Rows from block 7, named by matrix and row number. Rows with one number belong to one channel. Each number is 500 + 50 x the weight over its row's rms, rounded and kept within 0 to 999. All counts start at 0. Numbers have three digits each. After the name is the row's rms in percent of the matrix's.
# convs1: first pointwise conv (model.blocks.7.convs.1.weight, 352x352x1x1), inputs 142-212
# convs3: second pointwise conv (model.blocks.7.convs.3.weight, 352x352x1x1, transposed), outputs 142-212
convs1.2 136:500500500535500500500501500500500500500498500501500500500500500500500500500500500497500500501508498500505502500501500500500500501497519500475500500500500500500491499500503562500501500501500506500500513500500500500
convs1.7 109:500500500507500500500501500500500500500501500488500500500500500500500500500500501504500500500502494500527500500502500500500500500499502500498500500500500500500517500500498526500501500504499500501500500500500500498
convs1.21 162:500500500496500500500514500500500500500487500466500500500500500500500500500500500500499500499533409500501500500500500500500500500497500500441500500500500500500502499500501500500501500503498499500500500500500500500
convs1.25 135:500500500508500501500499501500500500500499500493500500500500500500500500500501500498506500497510503500500500500500500500500500500502492501495500500500500500500503497500500490500500500495500500500500496500500500500
convs1.34 123:500500500504500500500999500500500500500499500490501500500500500500500500500501504283518500497444500500501500500500500500500500501517505501501500500500500500500502507500501501500500500502501500500500500500500500500
convs1.43 210:500500500502500500500498500500500500500498500501509500500500500500500500500499500511500500494500510500498499500500500500500500500499499500504500500500500500500502495500500501500500500499501500502500503500500500500
convs1.45 021:500500500493500500500475503500500500500503500502500500500500500500500500500500501556505500463542502500525500500500500500500500501491500501501500500500500499500491491500492492500500499480500501497500500500500499500
convs1.59 032:500500500487500500500495500500500500500500500495500500500500500500500500500500501507513500494455501500486500500500500500500500498421496501497500499500500500500500512500498496500500500492498500500500500500500500500
convs1.75 330:500500500500500500500500500500500500500500500500500500500500500500500500500500500497500500496501500500466500500500500500500500500497500500500500500500500500500431500500500500500500500500500500500500500500500500500
convs1.111 057:500500500504500499500497497500500500500486500487500500500500500500500500500500502559498500499027505500495500500500500500500500500508500501512500500500500500500503494500502508500500500499501500500500497500500500500
convs1.116 013:500500500503500500500304498500500500500488500502499500500500500500500500500500501711507500476664501500510500500500500500500500499399506494509500500500500500500506472500486504500500500497502500500500499500500499500
convs1.122 141:500500500500500500500501500500500500500500500500500500500500500500500500500500500499500500000515501500546500500500500500500500500507500500500500500500500500500500501500500501500500500500500500500500500500500500500
convs1.129 271:500500500500500500500500500500500500500500500500500500500500500500500500500500500501500500465521500500447500500500500500500500500500500500500500500500500500500501500500500500500500500500500500500500500500500500500
convs1.140 225:500500500500500500500500500500500500500500500500500500500500500500500500500500500500500500634507500500988500500500500500500500500504500500500500500500500500500491500500500501500500500499500500500500500500500500500
convs1.146 209:500500500501500500500500500500500500500500500500500500500500500500500500500500499499500500500502497500500500500500500500500500500499501500500500500500500500500999500500500500500500500500500500500500500500500500500
convs1.173 234:500500500501500500500499500500500500500500500500500500500500500500500500500500500500500500382721500500524500500500500500500500500500500500500500500500500500500497500500500503500500500500500500500500500500500500500
convs1.178 045:500500500499500500500503501500500500500499500500499500500500500500500500500500500505487500495495494500824500500500500500500500500471500500500500500500500500500501494500499499500500500500500500500500500500500500500
convs1.179 068:500500500491500499500498500500500500500502500500500500500500500500500500500500500668507500499999488500498500500500500500500500500505503500502500500500500500500495496500500503500500500502500500499500502500500500500
convs1.180 054:500500500500500500500497500500500500500496500504500500500500500500500500500500500506492500502490500500862500500500500500500500500488500500500500500500500500500501504500497505500500500500501500500500501500500500500
convs1.187 022:500500500493500500500504499500500500500497500500498500500500500500500500500502500479504500488560498500495500500500500500500500506515475502493500500500500500500477545500497514500500499490494499497500494499500500500
convs1.191 358:500500500498500500500500500500500500500500500518500500500500500500500500500500500501500500501423487500496500500500500500500500500500500500499500500500500500500505500500500500500500500500500500500500500500500500500
convs1.199 054:500500500498500500500500501500500500500497500501500500500500500500500500500500500508490500484495485500807500500500500500500500500468498500499500500500500500500501501500503501500500500500499500500500500500500500500
convs1.205 340:500500500508500500500500500500500500500501500486500500500500500500500500500500500501503500499500448500499500500500500500500500500500500500500500500500500500500521500500500500500500500500500500500500499500500500500
convs1.209 254:500500500500500500500500500500500500500500500500500500500500500500500500500500500500500500409498500500558500500500500500500500500504500500500500500500500500500461500500500503500500500500500500500500500500500500500
convs1.222 011:500500500481500499500876502500500500500488500513495500500500500500500500500501498466429500503504474500528500500500500500500500509148509500460500500500500500500522493500454476500500500497497500500500503500500499500
convs1.232 360:500500500501500500500477500500500500500484500500500500500500500500500500500500500500503500500500491500500500500500500500500500500504500500499500500500500500500499500500500499500500500503500500500500500500500500500
convs1.234 125:500500500501500500500505500499500500500500500500500500500500500500500500500500499539501500499504501500499500500500500500500500500501499048500500500500500500500500502500500500500500500500500500499500500500500500500
convs1.243 138:500500500501500500500437500500500500500502500498500500500500500500500500500500501491485500511500502500000500500500500500500500500498504500500500500500500500500500500500501500500500500500501500500500502500500500500
convs1.246 156:500500500524500500500499500500500500500489500504500500500500500500500500500500493505499500498502485500501500500500500500500500502499500500498500500500500500500498503500497491500500500501498500501500503500500500500
convs1.258 224:500500500514500500500478500500500500500502500499500500500500500500500500500500499495488500504505499500000500500500500500500500500496503500500500500500500500500501501500499500500500500500500500500500507500500500500
convs1.263 159:500500500503500500500499502500500500500494500504500500500500500500500500500500496500499500500511485500499500500500500500500500500501500500499500500500500500500502504500495500500500500503500500500500500500500500500
convs1.265 215:500500500499500500500499500499500500500549500502500500500500500500500500500500500500502500500498502500499500500499500500500500500499499500501500500500500500500494505500501500500500500499500500500500500500500500499
convs1.270 137:500500500499500500500499500500500500500914500502500500500500500500500500500500500508503500500499493500498500500499500500500500500500499500499500500500500501500491504500501500500500500500500500500500500500500500499
convs1.272 195:500500500500500500500500500500500500500500500500500500500500500500500500500500500500500500514511500500496500500500500500500500500499500500500500500500500500500500500500534498500500500500500500500500499500500500500
convs1.276 079:500500500499500500500488500500500500500478500499500500500500500500500500500500499499498500498504499500500500500500500500500500499518500500500500499500500500500499498500000497500500500499500500500500500500500500500
convs1.279 183:500500500500500500500500500500500500500500500500500500500500500500500500500500500500500500370483500500999500500500500500500500500492501500500500500500500500500508500500501490500500500500500500500500500500500500500
convs1.288 140:500500500492500500500501500499500500500521500501500500500500500500500500500500500497511500500501092500498500500500500500500500501501500500501500500500500501500498514500501500500500500498500500500500502500500500500
convs1.289 225:500500500500500500500500500500500500500501500500500500500500500500500500500500500502500500501502500500480500500500500500500500500515499500503500500500500500500494500500500500500500500499500500500500500500500500500
convs1.292 127:500500500528500500500505500500500500500617500631500500500500500500500500500500499514509500500501000500500500500500500500500500499501504500504500500500500500500606508500499496500500500501501500498500499500500500500
convs1.294 095:500500500505500500500499500500500500500499500500500500500500500500500500500500500499500500393502500500460500500500500500500500500499494500500500500500500500500540498500499498500500500499500500500500500500500500500
convs1.296 104:500500500487500500500500505500500500500500500504499500500500500500500500500500500500500500502500466500498500500499500500500500500514498500510500500500500500500492493500499508500500500500501500498500504501500500500
convs1.300 047:500500500569500500500498500500500500500497500597500500500500500500500500500500499999508500499492981500501500500498500500500500499499500500498501500500500500500908501500496495500500501501501500499500493500500500501
convs1.303 217:500500500500500500500500500500500500500500500500500500500500500500500500500500500501500500511512500500495500500500500500500500500498500500500500500500500500500500501500500500500500500499500500500500499500500500500
convs1.304 056:500500500511500500500502502500500500500510500498500500500500500500500500500500500508498500519490492500501500500500500500500500500507500500499500500500500500500497492500513500500500500500499500499500499500500500500
convs1.319 012:500500500513500500500518497500500500500515500498500500500500500500500500500500512520542500493343517500492500500499500500500500507782483503499500496500500496500509484500505487500500500488502497502500498500500500500
convs1.321 277:500500500498500500500062500500500500500359500492500500500500500500500500500500500581501500500500499500507500500501500500500500500501495500495500500500500500500503536500500500500501500492498500500500495500500500500
convs1.328 401:500500500502500500500500500500500500500505500500500500500500500500500500500500500496500500505503493500501500500500500500500500499501501500507500500500500500500500497500498507500500500501500500500500500500500500500
convs1.335 104:500500500479500500500498500500500500500742500404500500500500500500500500500500499476491500500524737500501500500500500500500500500502501500505500500500500500500499519500500497500500502500500500501500499500500500500
convs1.338 529:500500500499500500500501500500500500500500500501500500500500500500500500500500500501500500500496481500503500500500500500500500500499503500501500500500500500500500531500499501500500500501499500500500500500500500500
convs1.350 009:500500500512500500500395499500500500500492500496500500500500500500500500500499503396505500511546491500525501500500500500500500501561516538502500501500500500500502393500535400500500498519503501500500507500500505500
convs3.2 013:510520497513500496496500501543497501503502496499496498506515497499498496506501488497496492502502495502504504245566484500629265620500731509501506511508500557509517501500501484717695589510233510504253269258254497705
convs3.7 009:494486477452484477459467429485446483444461480482475440472483429426458475448505487430434492497488457439504432506503479524501509497523499441484440464441525497443556526525480503500500501446508445468504509508506470499
convs3.21 008:500499500500500500500498500499500498499391500497501499500499499500500500500500509499497500500481499500495498499501523478501498501475501499515499498498478501499501484478500495501501501498499499516499499499499477501
convs3.25 013:501501505502503504506499503501504497499476505504508506499503505505505504499500497506499506507500505504501498501500501499500500500499498498500498498498499500498481498498501507499499500498501498501501499500500498499
convs3.34 080:487495490488498503505445498513503494501477506486491599499498570502493505497495451593498511596730497505499467498479499494490498492495490476499478431477495487478490493493533496491492484486498483498498497498498479493
convs3.43 014:495498476502487452474495479500452480478487471478466466484492468478473474479489542462433479460496469487494538469598495516588470567523553515499516521514516582517497516517458517558565590514479513489471489466477487562
convs3.45 005:503604596613506567587513540503538511537503571517589596513663606518584540537511492623549608650504562620536486491486501495501497493495506480506477496479495456480504497496490488506505496476490479505478499496483471505
convs3.59 011:518486465486433461457551466488427501480549460499467483488478479411461446486500329480727487442435454464539390465550494489574438560490536397496403425404489547387496484490498430546571566397473412498488443438470470570
convs3.75 285:500500500500500500500999500500500500500500500500500500500500500500500500500504725500121500500500500500500500500500500500500500500500500500500500500500500500500487500500497500500500500500500500500500500500500501500
convs3.111 008:500500500500500500500500500500500500500500500500500500500500500499500500500500503499501500499499500500501500500500501500500500500500500500500500500500500500500483499500500500500500500500500500501500500500500500500
convs3.116 010:496481499510506496496498505497498498503497498503500496500490498504500503500501505497503493499491500489503504502505496503503503504503503509500508524508503506509500505503506506502504504507503507500501504502502508503
convs3.122 548:501495497498501497497500499501497499499501498501496498499496497499497498498476500497500496497502497497499499514479500500476516470500477499500499499499500480499498500500431499473477477499510499500510508518508499475
convs3.129 263:497495499495496500499545497499499497497500499496500500495495500496499500497477501500492499497500499496508501501499500500499501500500499502500502501502500499502500500500573500499499499502501502500501500501501500499
convs3.140 208:496499501498498502502499499499504499500500501498502501499500501499502502501999500501500501500500502500486501500501500500501500501500501500500500501500500501500502500500613502501501501500500500500500501500500500501
convs3.146 101:498500499497499499499501499500499499499500499496499500498500499499499499499500488499480499499500499499503501500500502500500501500500500500500500500501500500501501500500500500500500500500500500501500501500500524500
convs3.173 493:499500499500499499499471499500499499498500499499499499499500499499499499498639499499511500499500499499521500503500500500500502500500496499500499500499500500499517500500514500497499500499503499500504502502503500498
convs3.178 008:497515526499503512525509494569525513531505508501526517531522521497525508539496502523497527510520524521506498688483511529472677473527439496495499489495528485496582521531488517440453479497712499508705667676739483451
convs3.179 047:498504499501499499499491499496499500496499500494500500500504500500499500495499503500492500502501499501500507500501500501501500500501502508500509504508501501508499501501499500501501501509500509500499500500500504501
convs3.180 007:513498476518513474478497501542482511475509478515473476504492481505478479471500492484577471505507476494487494496499486488502497499485502494489493496492488496493922496486506502502502501496495492513496495497496475502
convs3.187 025:501504503503499500502502505511505506505499501501502500513504501505502500507498499500514501501501503504501477492510500504524498524504518488502485505489504500489500504504502494517522519489496488503490504497493505521
convs3.191 019:500509503513500502503501505500505505505496502497502503503509503504503502504500498502502502506502503506468490499501507495500499500496501492503493490493495501492999496496500496500501500491499493502499498499499499500
convs3.199 069:510512503508503504512508501523502516513516508503502502514506502502502502512494507503501504547519501513471497570480494510478569477511459504492504502504510482505635508510492497460470480503573504486566568570576494464
convs3.205 027:504498497501500497498494502497496491498468497500496500502498498499498497500502515498384497503519499500519485497500644264499496500267499483729483475482263499481510279263498507499499500488496480594498494497497498499
convs3.209 165:498500499500499499500517500500500500500500499500499500500500500500500499500629500500501499500500500500593500494501500500504496503500505499500499500499500501499502500500649500506505503499496499500494499495495500505
convs3.222 010:487575506516512505506489514483505500506427507514502507517569507517505503511491497509516516524487505514508506411458502507495519489507603514496518510515507460512505507508498493583564461512434512493364543504415503579
convs3.232 009:497498470473486451467476481492465488497379463503456467504493468483466456500494513470487474506463472495216523482518525453524475510450509501581501504501451525502464466460522601517519523503475506861494481476485507514
convs3.234 005:498501501501498501501488499497501498501458501502501501500501501499501501501499505500504501501489501499483503503500513495501502501494500501515501501501496500501471491495500504500501501503504502509502503502502499501
convs3.243 015:495478390472497516439498507500505490502489509499467432497458436506399494500498502432554397476468409515942461491510458502513489502503506471494472475470502517471613493502407495508512511471489471476494489489493502510
convs3.246 107:512498494504502491493466497514491499499498496502493494502498492498492494498500540492528491498511492498499503504507490518505501508520500505486504504505518511505585598518494502501502506505503505493505502501504502502
convs3.258 020:508466465498476459455487457522457544472678453439464458492455454455460454477488443464509454562523457467179514541495533469492547493461490515585517516516469491515460462471514498488491493519561515748534536546541519491
convs3.263 010:511509509507524503508220517505507522518504509546504500519512504519507505520502835501523507504504507511590514500499506492500499501493500516505514519515493498515467488492496501501501499515499517523499500499500549500
convs3.265 030:515558504538519505507492543530504533504558507534504513550517511534505506502499522508497504516497505545479496489504449492504490506492511505497506503506492502504441495493503338508507504504489505520487488490485480509
convs3.270 018:503441486495498493481521477500491460477487493496465469478477470486480492477498549473546488469501483446565498505497542496497510497496499499504497500498496494499519497496507511498497497496506499506502511509505509498
convs3.272 048:503546516529518517515497505506525497507485514499514514504553509506520523503493499501509509510524519512649476530385502494441548387495473493502490490492495379494504494493555488468454410486526489484512545547524495462
convs3.276 248:501498500498499500499498495500497493493495500501501498492497498494499499494500506498499501493493499499497499499500500500500499500500500499500499498499500500499500500500499502500500500499499499500499499499499498500
convs3.279 080:489495485492493483484447494497483494493499489494480489496493487495483488494353501489521488494496483493832502524493505500482518484500477501500500500501500507501517500500604504480479485501522500500536516518526498480
convs3.288 006:500518513509500508511503504521506512508528506514517510547507511503515508504500722515521504540497514519518504500522424496511497512498504496499497498497497562497515494495490340505508513499501497510502498497501375508
convs3.289 071:473514480507486475480497487496478499493492482483478493497505491485480477495509500491495490504496477474494498500526513501532502532501534508502508508510501542511500501502479491536530525509501508499499514501503505530
convs3.292 007:500499500499498500499485500503499498500494500497500499500500499500500500500497507500475500499495499500446502500500563441500500499445500500562500502499442500500492482440501498500500499500500499536500500500500498500
convs3.294 289:503502498502501499498500501499497500498500500501499497499501497500497500496489502496499500497499498499492500299617499500661344677500758498500499499499500592498452500500445493766702639499335499500272403327339500723
convs3.296 029:502517513536504503506499508506508519510508504512506515514518513510511508505499514512518512529515513508512492488506496483506490506483506502518503503503484504502000482486488487507508504501487502495490488489485463506
convs3.300 031:500497500498501501501498500501501496500500501495499502498498502501500502498500287501497500496499500500625500499500493502501500501502500499499498502498502501498563502502502495500500500498500498488499502500499502500
convs3.303 015:485492502489596498488504537454472404483535500530507505360488499547494499482538508501512492496488495509718508559493444580480617478573484500467499496499577488501470578581757577478480487499564498456531582608561463474
convs3.304 011:501501500500498500500494506500502501501512500503500500500501500505500500501499510500494500504491500501490498503500501500500501500500499501500500501500500500501504500501503497500500500500503501503502503502502577500
convs3.319 621:500500500500500500500500500500500500500500500500500500500500500500500500500500500500501500500500500500500501500500500500500500499500500501500501501501500500501500500500500500500500500501500501500500500500500501500
convs3.321 012:514505484497510460480496502467465485506221487504486478511501477504474483504462369477467487503500464500420513525491549483490524490464484505527501505503483486505443475485492538484488492505521508515521524525524537480
convs3.328 029:504502510506505516517486507499520503500521508518522515500502513509515513498505551516543510494489520503527500489509456510508491511509506503480504503502510510503554506510499439506509509523491499491492483491487502508
convs3.335 025:500498501500500506502493499509502495497472504499505513496498508498502510495501000510545503501512502499494496495503499502502496502502502495493496496495502502495500500502501486503503502495496496504497497495496492502
convs3.338 014:498491522500504521516511511480509481491485524508511511488498511513519523492496384512424525475489517505758505499503512483504500513485504497518497501497483503497493489482498498503505504499503495532500501500499527503
convs3.350 671:500500500500500500500500500500500500500500500500500500500500500500500500500500500500500500500500500500500500500500500500500500500500500500500500499500500500500500500500500500500500500500500500500500500500500500500