config.toml
hop_length = 640
kernel_size = 3
max_steps = 11200
epochs = 91.8
lr_schedule = "cosine"
warmup_steps = 2240
Rows from block 6 of a small sound classifier, named by matrix and row number. Rows with one number belong to one channel. Each number is 128 + 32 x the weight over its row's rms, rounded and kept within 0 to 255. All counts start at 0. Numbers have three digits each.
After each channel's rows are labels from the 100 clips, of 14976, where the channel reaches its highest value: "strongest on" is what is common among them; "band" is the frequency band that holds the peak. Only what is clearly more common there than usual is listed. The data: read English sentences (LibriTTS-R). In brackets: how many of the 100, against the usual share in percent.
# convs1: first pointwise conv (model.blocks.6.convs.1.weight, 352x240x1x1), inputs 120-179
# convs3: second pointwise conv (model.blocks.6.convs.3.weight, 352x352x1x1, transposed), outputs 142-212

convs1.73:128127128128128128128128123128128129096128128128128128127128128128127127131128128128128128128124128128128127144000128128128128128127128128128125133128128128126128128123129130128131
convs3.73:179132132142136133131255131174138131255130148134132129129235131129131176143126133099110141128137130131132104064136131121081128145163123122124106136106131132134126136141124141133039149138042132183136113137133136112
strongest on: voice: male (100 vs 48)
band: 0 to 250 Hz (100 vs 12.5)

convs1.316:128140192128128128128131113128128077131129126128130128118128125128149132124127128128128131128191128128128108130000106128126128128132128128128147126128128128002128128130142127131137
convs3.316:127124124119128124123183121128125129129137128138130127120123123127124129128128127127128123129136117129128127126115132132238129124137136125129127106127122127106127124126127121113125117126127127111105128121126124132
strongest on: voice: male (100 vs 48)
band: 0 to 250 Hz (100 vs 12.5)

convs1.186:131131126128128130128179127127129128138127128128125128127128127124129124129126128128128129128135128128128134161186137128128128128128128128128069127128128128128128128131131130128171
convs3.186:144134132122141125134126135130131147153127152136082142139135133143134149151119192127088132136117133133132145124129116185127141129129145159125125133134109163133130134146143148137115122131133123135131179132130126152
strongest on: voice: male (86 vs 48)
band: 0 to 250 Hz (56 vs 12.5); 250 to 500 Hz (34 vs 12.5)

convs1.221:130122126128128129128000140128129127117125130128128128130128128126133131128128128128128128128135128128128123124131128128128128128125128128128121128128128128130128128140121128127130
convs3.221:118091117000123030102154116123078136125198123132133130117111100130083125118129107085000079131175146129134133132129151158105141138111203129131138127134176132128128123134047127132136120126139136122128134124125179183
strongest on: voice: male (87 vs 48)
band: 250 to 500 Hz (91 vs 12.5)

convs1.151:127132171128127129128135126128127128116129128128131128127128128128126118132128128128128129128108128128124128144123123128128128128128128128128119127128128128255128128126129125130126
convs3.151:119143163128098126154134168132129112117126118127023117166161148117130117119132124133124129128131127117125131124136129136132127140142137125127130131131131133129104131132129132130129130137137134124130134132129122134
strongest on: voice: female (91 vs 52)
band: 250 to 500 Hz (89 vs 12.5)

convs1.41:130131138128128127128124000127163116089118127128117128131128127102159060125127128128128128128119128128132131116138120128124128129135128128128136127128128128184128128147138111128034
convs3.41:126125127130126123126125127105122129124119128153100115127126126121123126128117102133135120119127139126123101234126131124127223123132125085255137130109165086136120119129126121128179121119137171132129126116106234104
strongest on: voice: male (100 vs 48)
band: 0 to 250 Hz (100 vs 12.5)

convs1.251:128131126128128128128125114127129129128129127128126128128128129128132126128128128128128128128128128128128129136108127128129128128129128128128128128128128128129128128129131125128128
convs3.251:124251208165115196177147172127255113120233121121135111175208209121255123113137168137081232131127098116132096090110172119142135130135127111132063109081123105121120124122120125112069126116090122130106098112123125088
strongest on: voice: male (80 vs 48)
band: 250 to 500 Hz (54 vs 12.5); 0 to 250 Hz (30 vs 12.5)

convs1.39:128127134128128128128042115128130128129126127128131128128128128255127130128128128128128128128127128128128128127124129128128128128128128128128128126128128128131128128126127000128127
convs3.39:129128128128128128128124128128128128128128128133129130128128128130128128128099129128127128165125125128133129127127127127128128128129128128128127128127128127128123128128128128127127128127128127129128129127128127127
strongest on: voice: male (100 vs 48)
band: 4000 to 8000 Hz (86 vs 25)

convs1.298:128128139128128128128131129128128127126128128128128128128128128129129128128128128128128128128116128128128127126134131128128128128128128128128136133128128128110128128136121132129124
convs3.298:116133134168118129134147133128129116119129114126119115132134134118132115121129078171153130128151127118106134150090114126152174120099130123138138088135138138098128107127138106099155125093130129070095131103131124129
strongest on: voice: male (86 vs 48)
band: 0 to 250 Hz (100 vs 12.5)

convs1.77:127130128128128128128122131128125126129129126128128128127128128136127148128128128128128128128109128128129128069128128128128128128128128128128126130128128128128128128106130129128120
convs3.77:127117110129131123112126112130123131126111126132130134109111119133121127131128124119192124125115128132143129128146104129113114128137131130119128150130125135145149142130131132149128129148126129144151127145132121130
strongest on: voice: male (99 vs 48)
band: 0 to 250 Hz (100 vs 12.5)

convs1.264:128129135128128128128149125126127128128125127128015128128128128163128128132128128128128128128128128128128128131128128128128128128128128128128128128128128128119128128116129140128130
convs3.264:123126128123125124127123127129124125126127125122126125127127126125125126124123125127129125084134125125140128125128128128125127126127128128123126128126118132126058126128153127127122124127128123127128127127125127125
strongest on: voice: female (100 vs 52)
band: 4000 to 8000 Hz (99 vs 25)

convs1.166:129129125128128127128255115129126130121124130128109128129128128145143131120127128127128128128129128128126114147123121128126128128128128128128112128128128128174128128065070127128148
convs3.166:130135134135131133134130134134134132128127128129142131133133135131135129131127130130128135133128124132122122127127128126131131128129133125126127127128128127127109128129134128128126128128126128128127130128129124128
strongest on: voice: male (95 vs 48)
band: 250 to 500 Hz (47 vs 12.5); 0 to 250 Hz (47 vs 12.5)

convs1.172:128128137128128128128122128128128128128126128128120128128128128255134128128128128128128128128128128128128128129128128128128128128128128128128129128128128128124128128126129125128129
convs3.172:129129129128128129129128129128129128128128128126128129129129129129129128128255129128124129000129115129080130128126129129130131126127137128128128126128126126127073127127129127127127127126127126129127128127127128128
strongest on: voice: male (96 vs 48)
band: 4000 to 8000 Hz (63 vs 25)

convs1.58:127130155128128130128128129128129129080127142128120128129128127125131118128129128128128128128155128128126117128127124128127128128129128128128139193128128128126128128071126116129000
convs3.58:125167166133129151169134165110145128127094119132109125168172167124154122125128120128127155129132130128128058107128129126128127124127140137122120128120125125127124127122104125128115123128120122128128121128117129125
strongest on: voice: female (99 vs 52)
band: 0 to 250 Hz (99 vs 12.5)

convs1.225:129116111128128130128125121128121126135149134128135128128128128127137190127128130128128127128129128128129130129071127128128128128126128128128120143128128128178128128204152112126134
convs3.225:124117113113122122118100115133120123127091126255120126117118117126118126124130119141127121128154129124119142126125159116101128128207125107136115126105138112127134124128128127127125129123114117129127096122125182104
strongest on: voice: male (80 vs 48)
band: 0 to 250 Hz (72 vs 12.5)

convs1.150:128129130128128128128255145128125129129128128128132128129128128130128125130128128128128127128122128128127128155132118128128128128128128128128016130128128128091128128102129117128125
convs3.150:088075101000101099108120109093028110121129109125053076118113080096024114117111098113125088127255126100183126171133125149127128138126054128129173129168135144129168140146158137129206135138184151129130162141154126181
strongest on: voice: male (96 vs 48)
band: 0 to 250 Hz (98 vs 12.5)

convs1.176:128124100128128125128255138129128133214124129128127128128128127129126129125126128128128128128127128128128129115130121128128128128125128128128025142128128128132128128115132126128131
convs3.176:126144141176129132139165141128136127122099126068129127142140141128147126127125128054207138126128128129130123115134128078125122133137118125122124136120123081133128128126253135132111125135120130182133112132128125101
strongest on: voice: male (75 vs 48)
band: 250 to 500 Hz (52 vs 12.5); 500 to 1000 Hz (38 vs 12.5)

convs1.57:130127118128128127128137125129119128126128126128116128127128127146126133127126128128128126128141128128128124172129097128128127128133128128128112171128128128111128128169126101128000
convs3.57:125125129128134101131137131104110136137000140122127135134134124134122143136128129118111115128130031135134128122134129139128123138138149161128128131132151144132151143131123129140127130137121131129138132145129129141
strongest on: voice: female (100 vs 52)
band: 250 to 500 Hz (68 vs 12.5); 0 to 250 Hz (32 vs 12.5)

convs1.192:130118092128128129128255000129129133130130128128131128129128128147126172125128128128128128128097128128129131110127120128124128128127128128128105123128128128112128128141137122128099
convs3.192:130133130130120130134135133128131127127126128123124128145151131128133128128129131095132132127133128128129132131121126128128131122121127128128128120128126128121129123123124122123131125122130126126123126124125128128
strongest on: voice: male (100 vs 48)
band: 0 to 250 Hz (78 vs 12.5)

convs1.206:128127117128128128128144138129128128129130128128131128128128128122120128128128128128128128128127128128128128128128128128128128128128128128128128129128128128127128128129128080128128
convs3.206:127128128128127128128127128128128128127128127129127128128128128128128127127125128128127128255128124127072128128129128128128128128128128128129128129128130128129115129129128129129128129129128129127129127129129128128
strongest on: voice: male (81 vs 48)
band: 2000 to 4000 Hz (75 vs 25)

convs1.204:128128129128128128128132153128127128131128128128130128126128128128129128128128128128128129128125128128128128135129116128128128128126128128128126126128128128138128128118126130129144
convs3.204:128131129097126127131134130111128123133129132125117130132131130129129130128130123057069130128171129128130122126044083127110135047096122141121118083126081118080150104064112042090117103080106079103073131098115051101
strongest on: voice: male (93 vs 48)
band: 250 to 500 Hz (89 vs 12.5)

convs1.313:128134126128128128128123131128129128129128128128126128128128128095129128127128128128128128128127128128128129121000128128128128128128128128128140128128128128156128128126128125128125
convs3.313:128128128128128128128128128128128128128128128129128128128128128128128128128128128128128128129128127128127128128119128128127135127122128128128128114128128128114158122126128124115128127120128127042114128122126128128
strongest on: voice: male (100 vs 48)
band: 0 to 250 Hz (100 vs 12.5)

convs1.140:127133129128128128128255160125127129133124128128127128130128128139131131130128128128128126128130128128134077146129095128128128128129128128128109131128128128059128128092126122128250
convs3.140:143156158139133194160255162140177160136126140091203139176164154144163145148137232053000163131120128162223136128159143156141102151249093142120128140133128131137153148149193160145127203165132136130150123158163127162
strongest on: voice: male (91 vs 48)
band: 0 to 250 Hz (100 vs 12.5)

convs1.1:127128104128128128128129127128132119146128128128128128124128129129133119129128128128128128128127128128127127123137130128128128128128128128128152129128128128120128128140123127128255
convs3.1:127139137131126140137130136129139124133087128130127132134135138134139130129129128132128136129128127132130134100138129126080107026142128140118124140123056101139129127049129096139107071136088048137140107132046098121
strongest on: voice: male (88 vs 48)
band: 0 to 250 Hz (75 vs 12.5)

convs1.258:128130255128128127127131051128130129140136127128126128131128136127157024124128128128128125128130128128128127169000134128127128128129128128128141171128128128139128128135172126128110
convs3.258:131123117126125122123000121121121131129149130173115125123122122127122130131124125133113123126212142124126087116022150119216114032037122131118126060126101098052080005037135005062106055000108040170052132009018128106
strongest on: voice: male (100 vs 48)
band: 0 to 250 Hz (100 vs 12.5)

convs1.24:128124066128128125128055255128129129128125127128147128129128128138127163128128127128128128128130128128128125127120133128129128128121128128128255087128128128132128128073123124128126
convs3.24:129130130128130130130132129127129130129137129255136127129129130128130128130127132150243129125123130129127128126127130129114135139127126127131126127130133130127131129137145136127127139127134140139127134129138129131
strongest on: voice: male (95 vs 48)
band: 0 to 250 Hz (94 vs 12.5)

convs1.259:129128127128128126130159072128114129116126128128141128127128128124113081131130128128128128128121128128130125126130133128129128128127128128128176127128128128122128128101094075128138
convs3.259:129130132129129130131122132128129130128131128126130128131131131128130128128129128137130130128128129128128121126126127127128129126121144129127127126127128127127127127126118124127122089126127125130127130127126121127
strongest on: voice: male (89 vs 48)
band: 250 to 500 Hz (49 vs 12.5); 0 to 250 Hz (38 vs 12.5)

convs1.149:128132126128128128128255125128127127128128128128124128128128128176137129128128128128128128128126128128128128127132129128128128128128128128128128128128128128146128128132128247128129
convs3.149:128128128129128128128128128128128128128128128125128128128128128128128129128121128128128128013129130128123128128128128128128128128128127128128128128128127128128128128128122128128128128128128128128128129128128128128
strongest on: voice: male (83 vs 48)
band: 1000 to 2000 Hz (66 vs 12.5)

convs1.164:128128098128128128128091122128130128128125128128061128128128128037130129129128128128128128128126128128128128128128128128128128128128128128128127129128128128133128128129128117128128
convs3.164:128128128128129128128130128128128129129127129127129129128128128129128129129082128128128128224128130129081128128128128129128128128128128128128128128128128128128144128128134128128128128128129128128128128128128128129
strongest on: voice: male (95 vs 48)
band: 2000 to 4000 Hz (85 vs 25)

convs1.62:128128131128128124128115137128137127143134128128129128128128133129121152130128128128128132128130128128128132165135140128127128128128128128128116115128128128141128128117131132128255
convs3.62:128128129130098127128155128123127129129176128129129120128129128123127129128128117038192128129148127127129099127125128128113129128130129129129128124128127136125128126128128127123127125125129127118125129126129127126
strongest on: voice: female (91 vs 52)
band: 250 to 500 Hz (96 vs 12.5)

convs1.238:128137128128128127128133120128127129139130127128128128129128128128124122128128128128128128128124128128128130129130128128128128128128128128128142133128128128129128128110132128130129
convs3.238:120102097122135112100154097128114132121119118000150125104096099122107123127129098123166109128117152128128139142106129136120150129113124116129131113134126152107145107140126120103123124110133128096107147113127129132
strongest on: voice: male (77 vs 48)
band: 0 to 250 Hz (50 vs 12.5); 250 to 500 Hz (46 vs 12.5)

convs1.262:128133130128128129128173156127129128032122122128130128131128128127163187129128128128128130128127128128128121128150161128128128128128128128128115128128128128143128128136133131128100
convs3.262:112126125123111129126128124121126102126108124139119098124126126097126128107128118123117127126134124102125124131123056121134132099151130087080140127138085125123134126114111106128131109135136085130129144129119127131
strongest on: voice: male (86 vs 48)
band: 250 to 500 Hz (84 vs 12.5)

convs1.328:118128130128128129128137137128131128049131130128144128127128128135135119128129128128128129128131128128127130175113127128125128127127128128128000126128128128086128128137131127128000
convs3.328:128128128127128128128142128129128128128128128129127128128128128128128128128128125124147128128128121128128128126129128130124128129128133136128127129127128128128129128129129128128126127129125127128129129128127133129
strongest on: voice: female (97 vs 52)
band: 0 to 250 Hz (56 vs 12.5); 250 to 500 Hz (43 vs 12.5)

convs1.205:130119255128128128128131126128130127155186128128131128128128128122129139128128128128128128128121128128128133157126127128128128128128128128128096129128128128154128128127129128128135
convs3.205:132124123120131122124116124136125132143103133180135153125122125147123135130127157126128125135117115139131119128074201133224169141102122134131125068122174125076125093132111108068127199070124172069058124083129138125
strongest on: voice: male (96 vs 48)
band: 0 to 250 Hz (84 vs 12.5)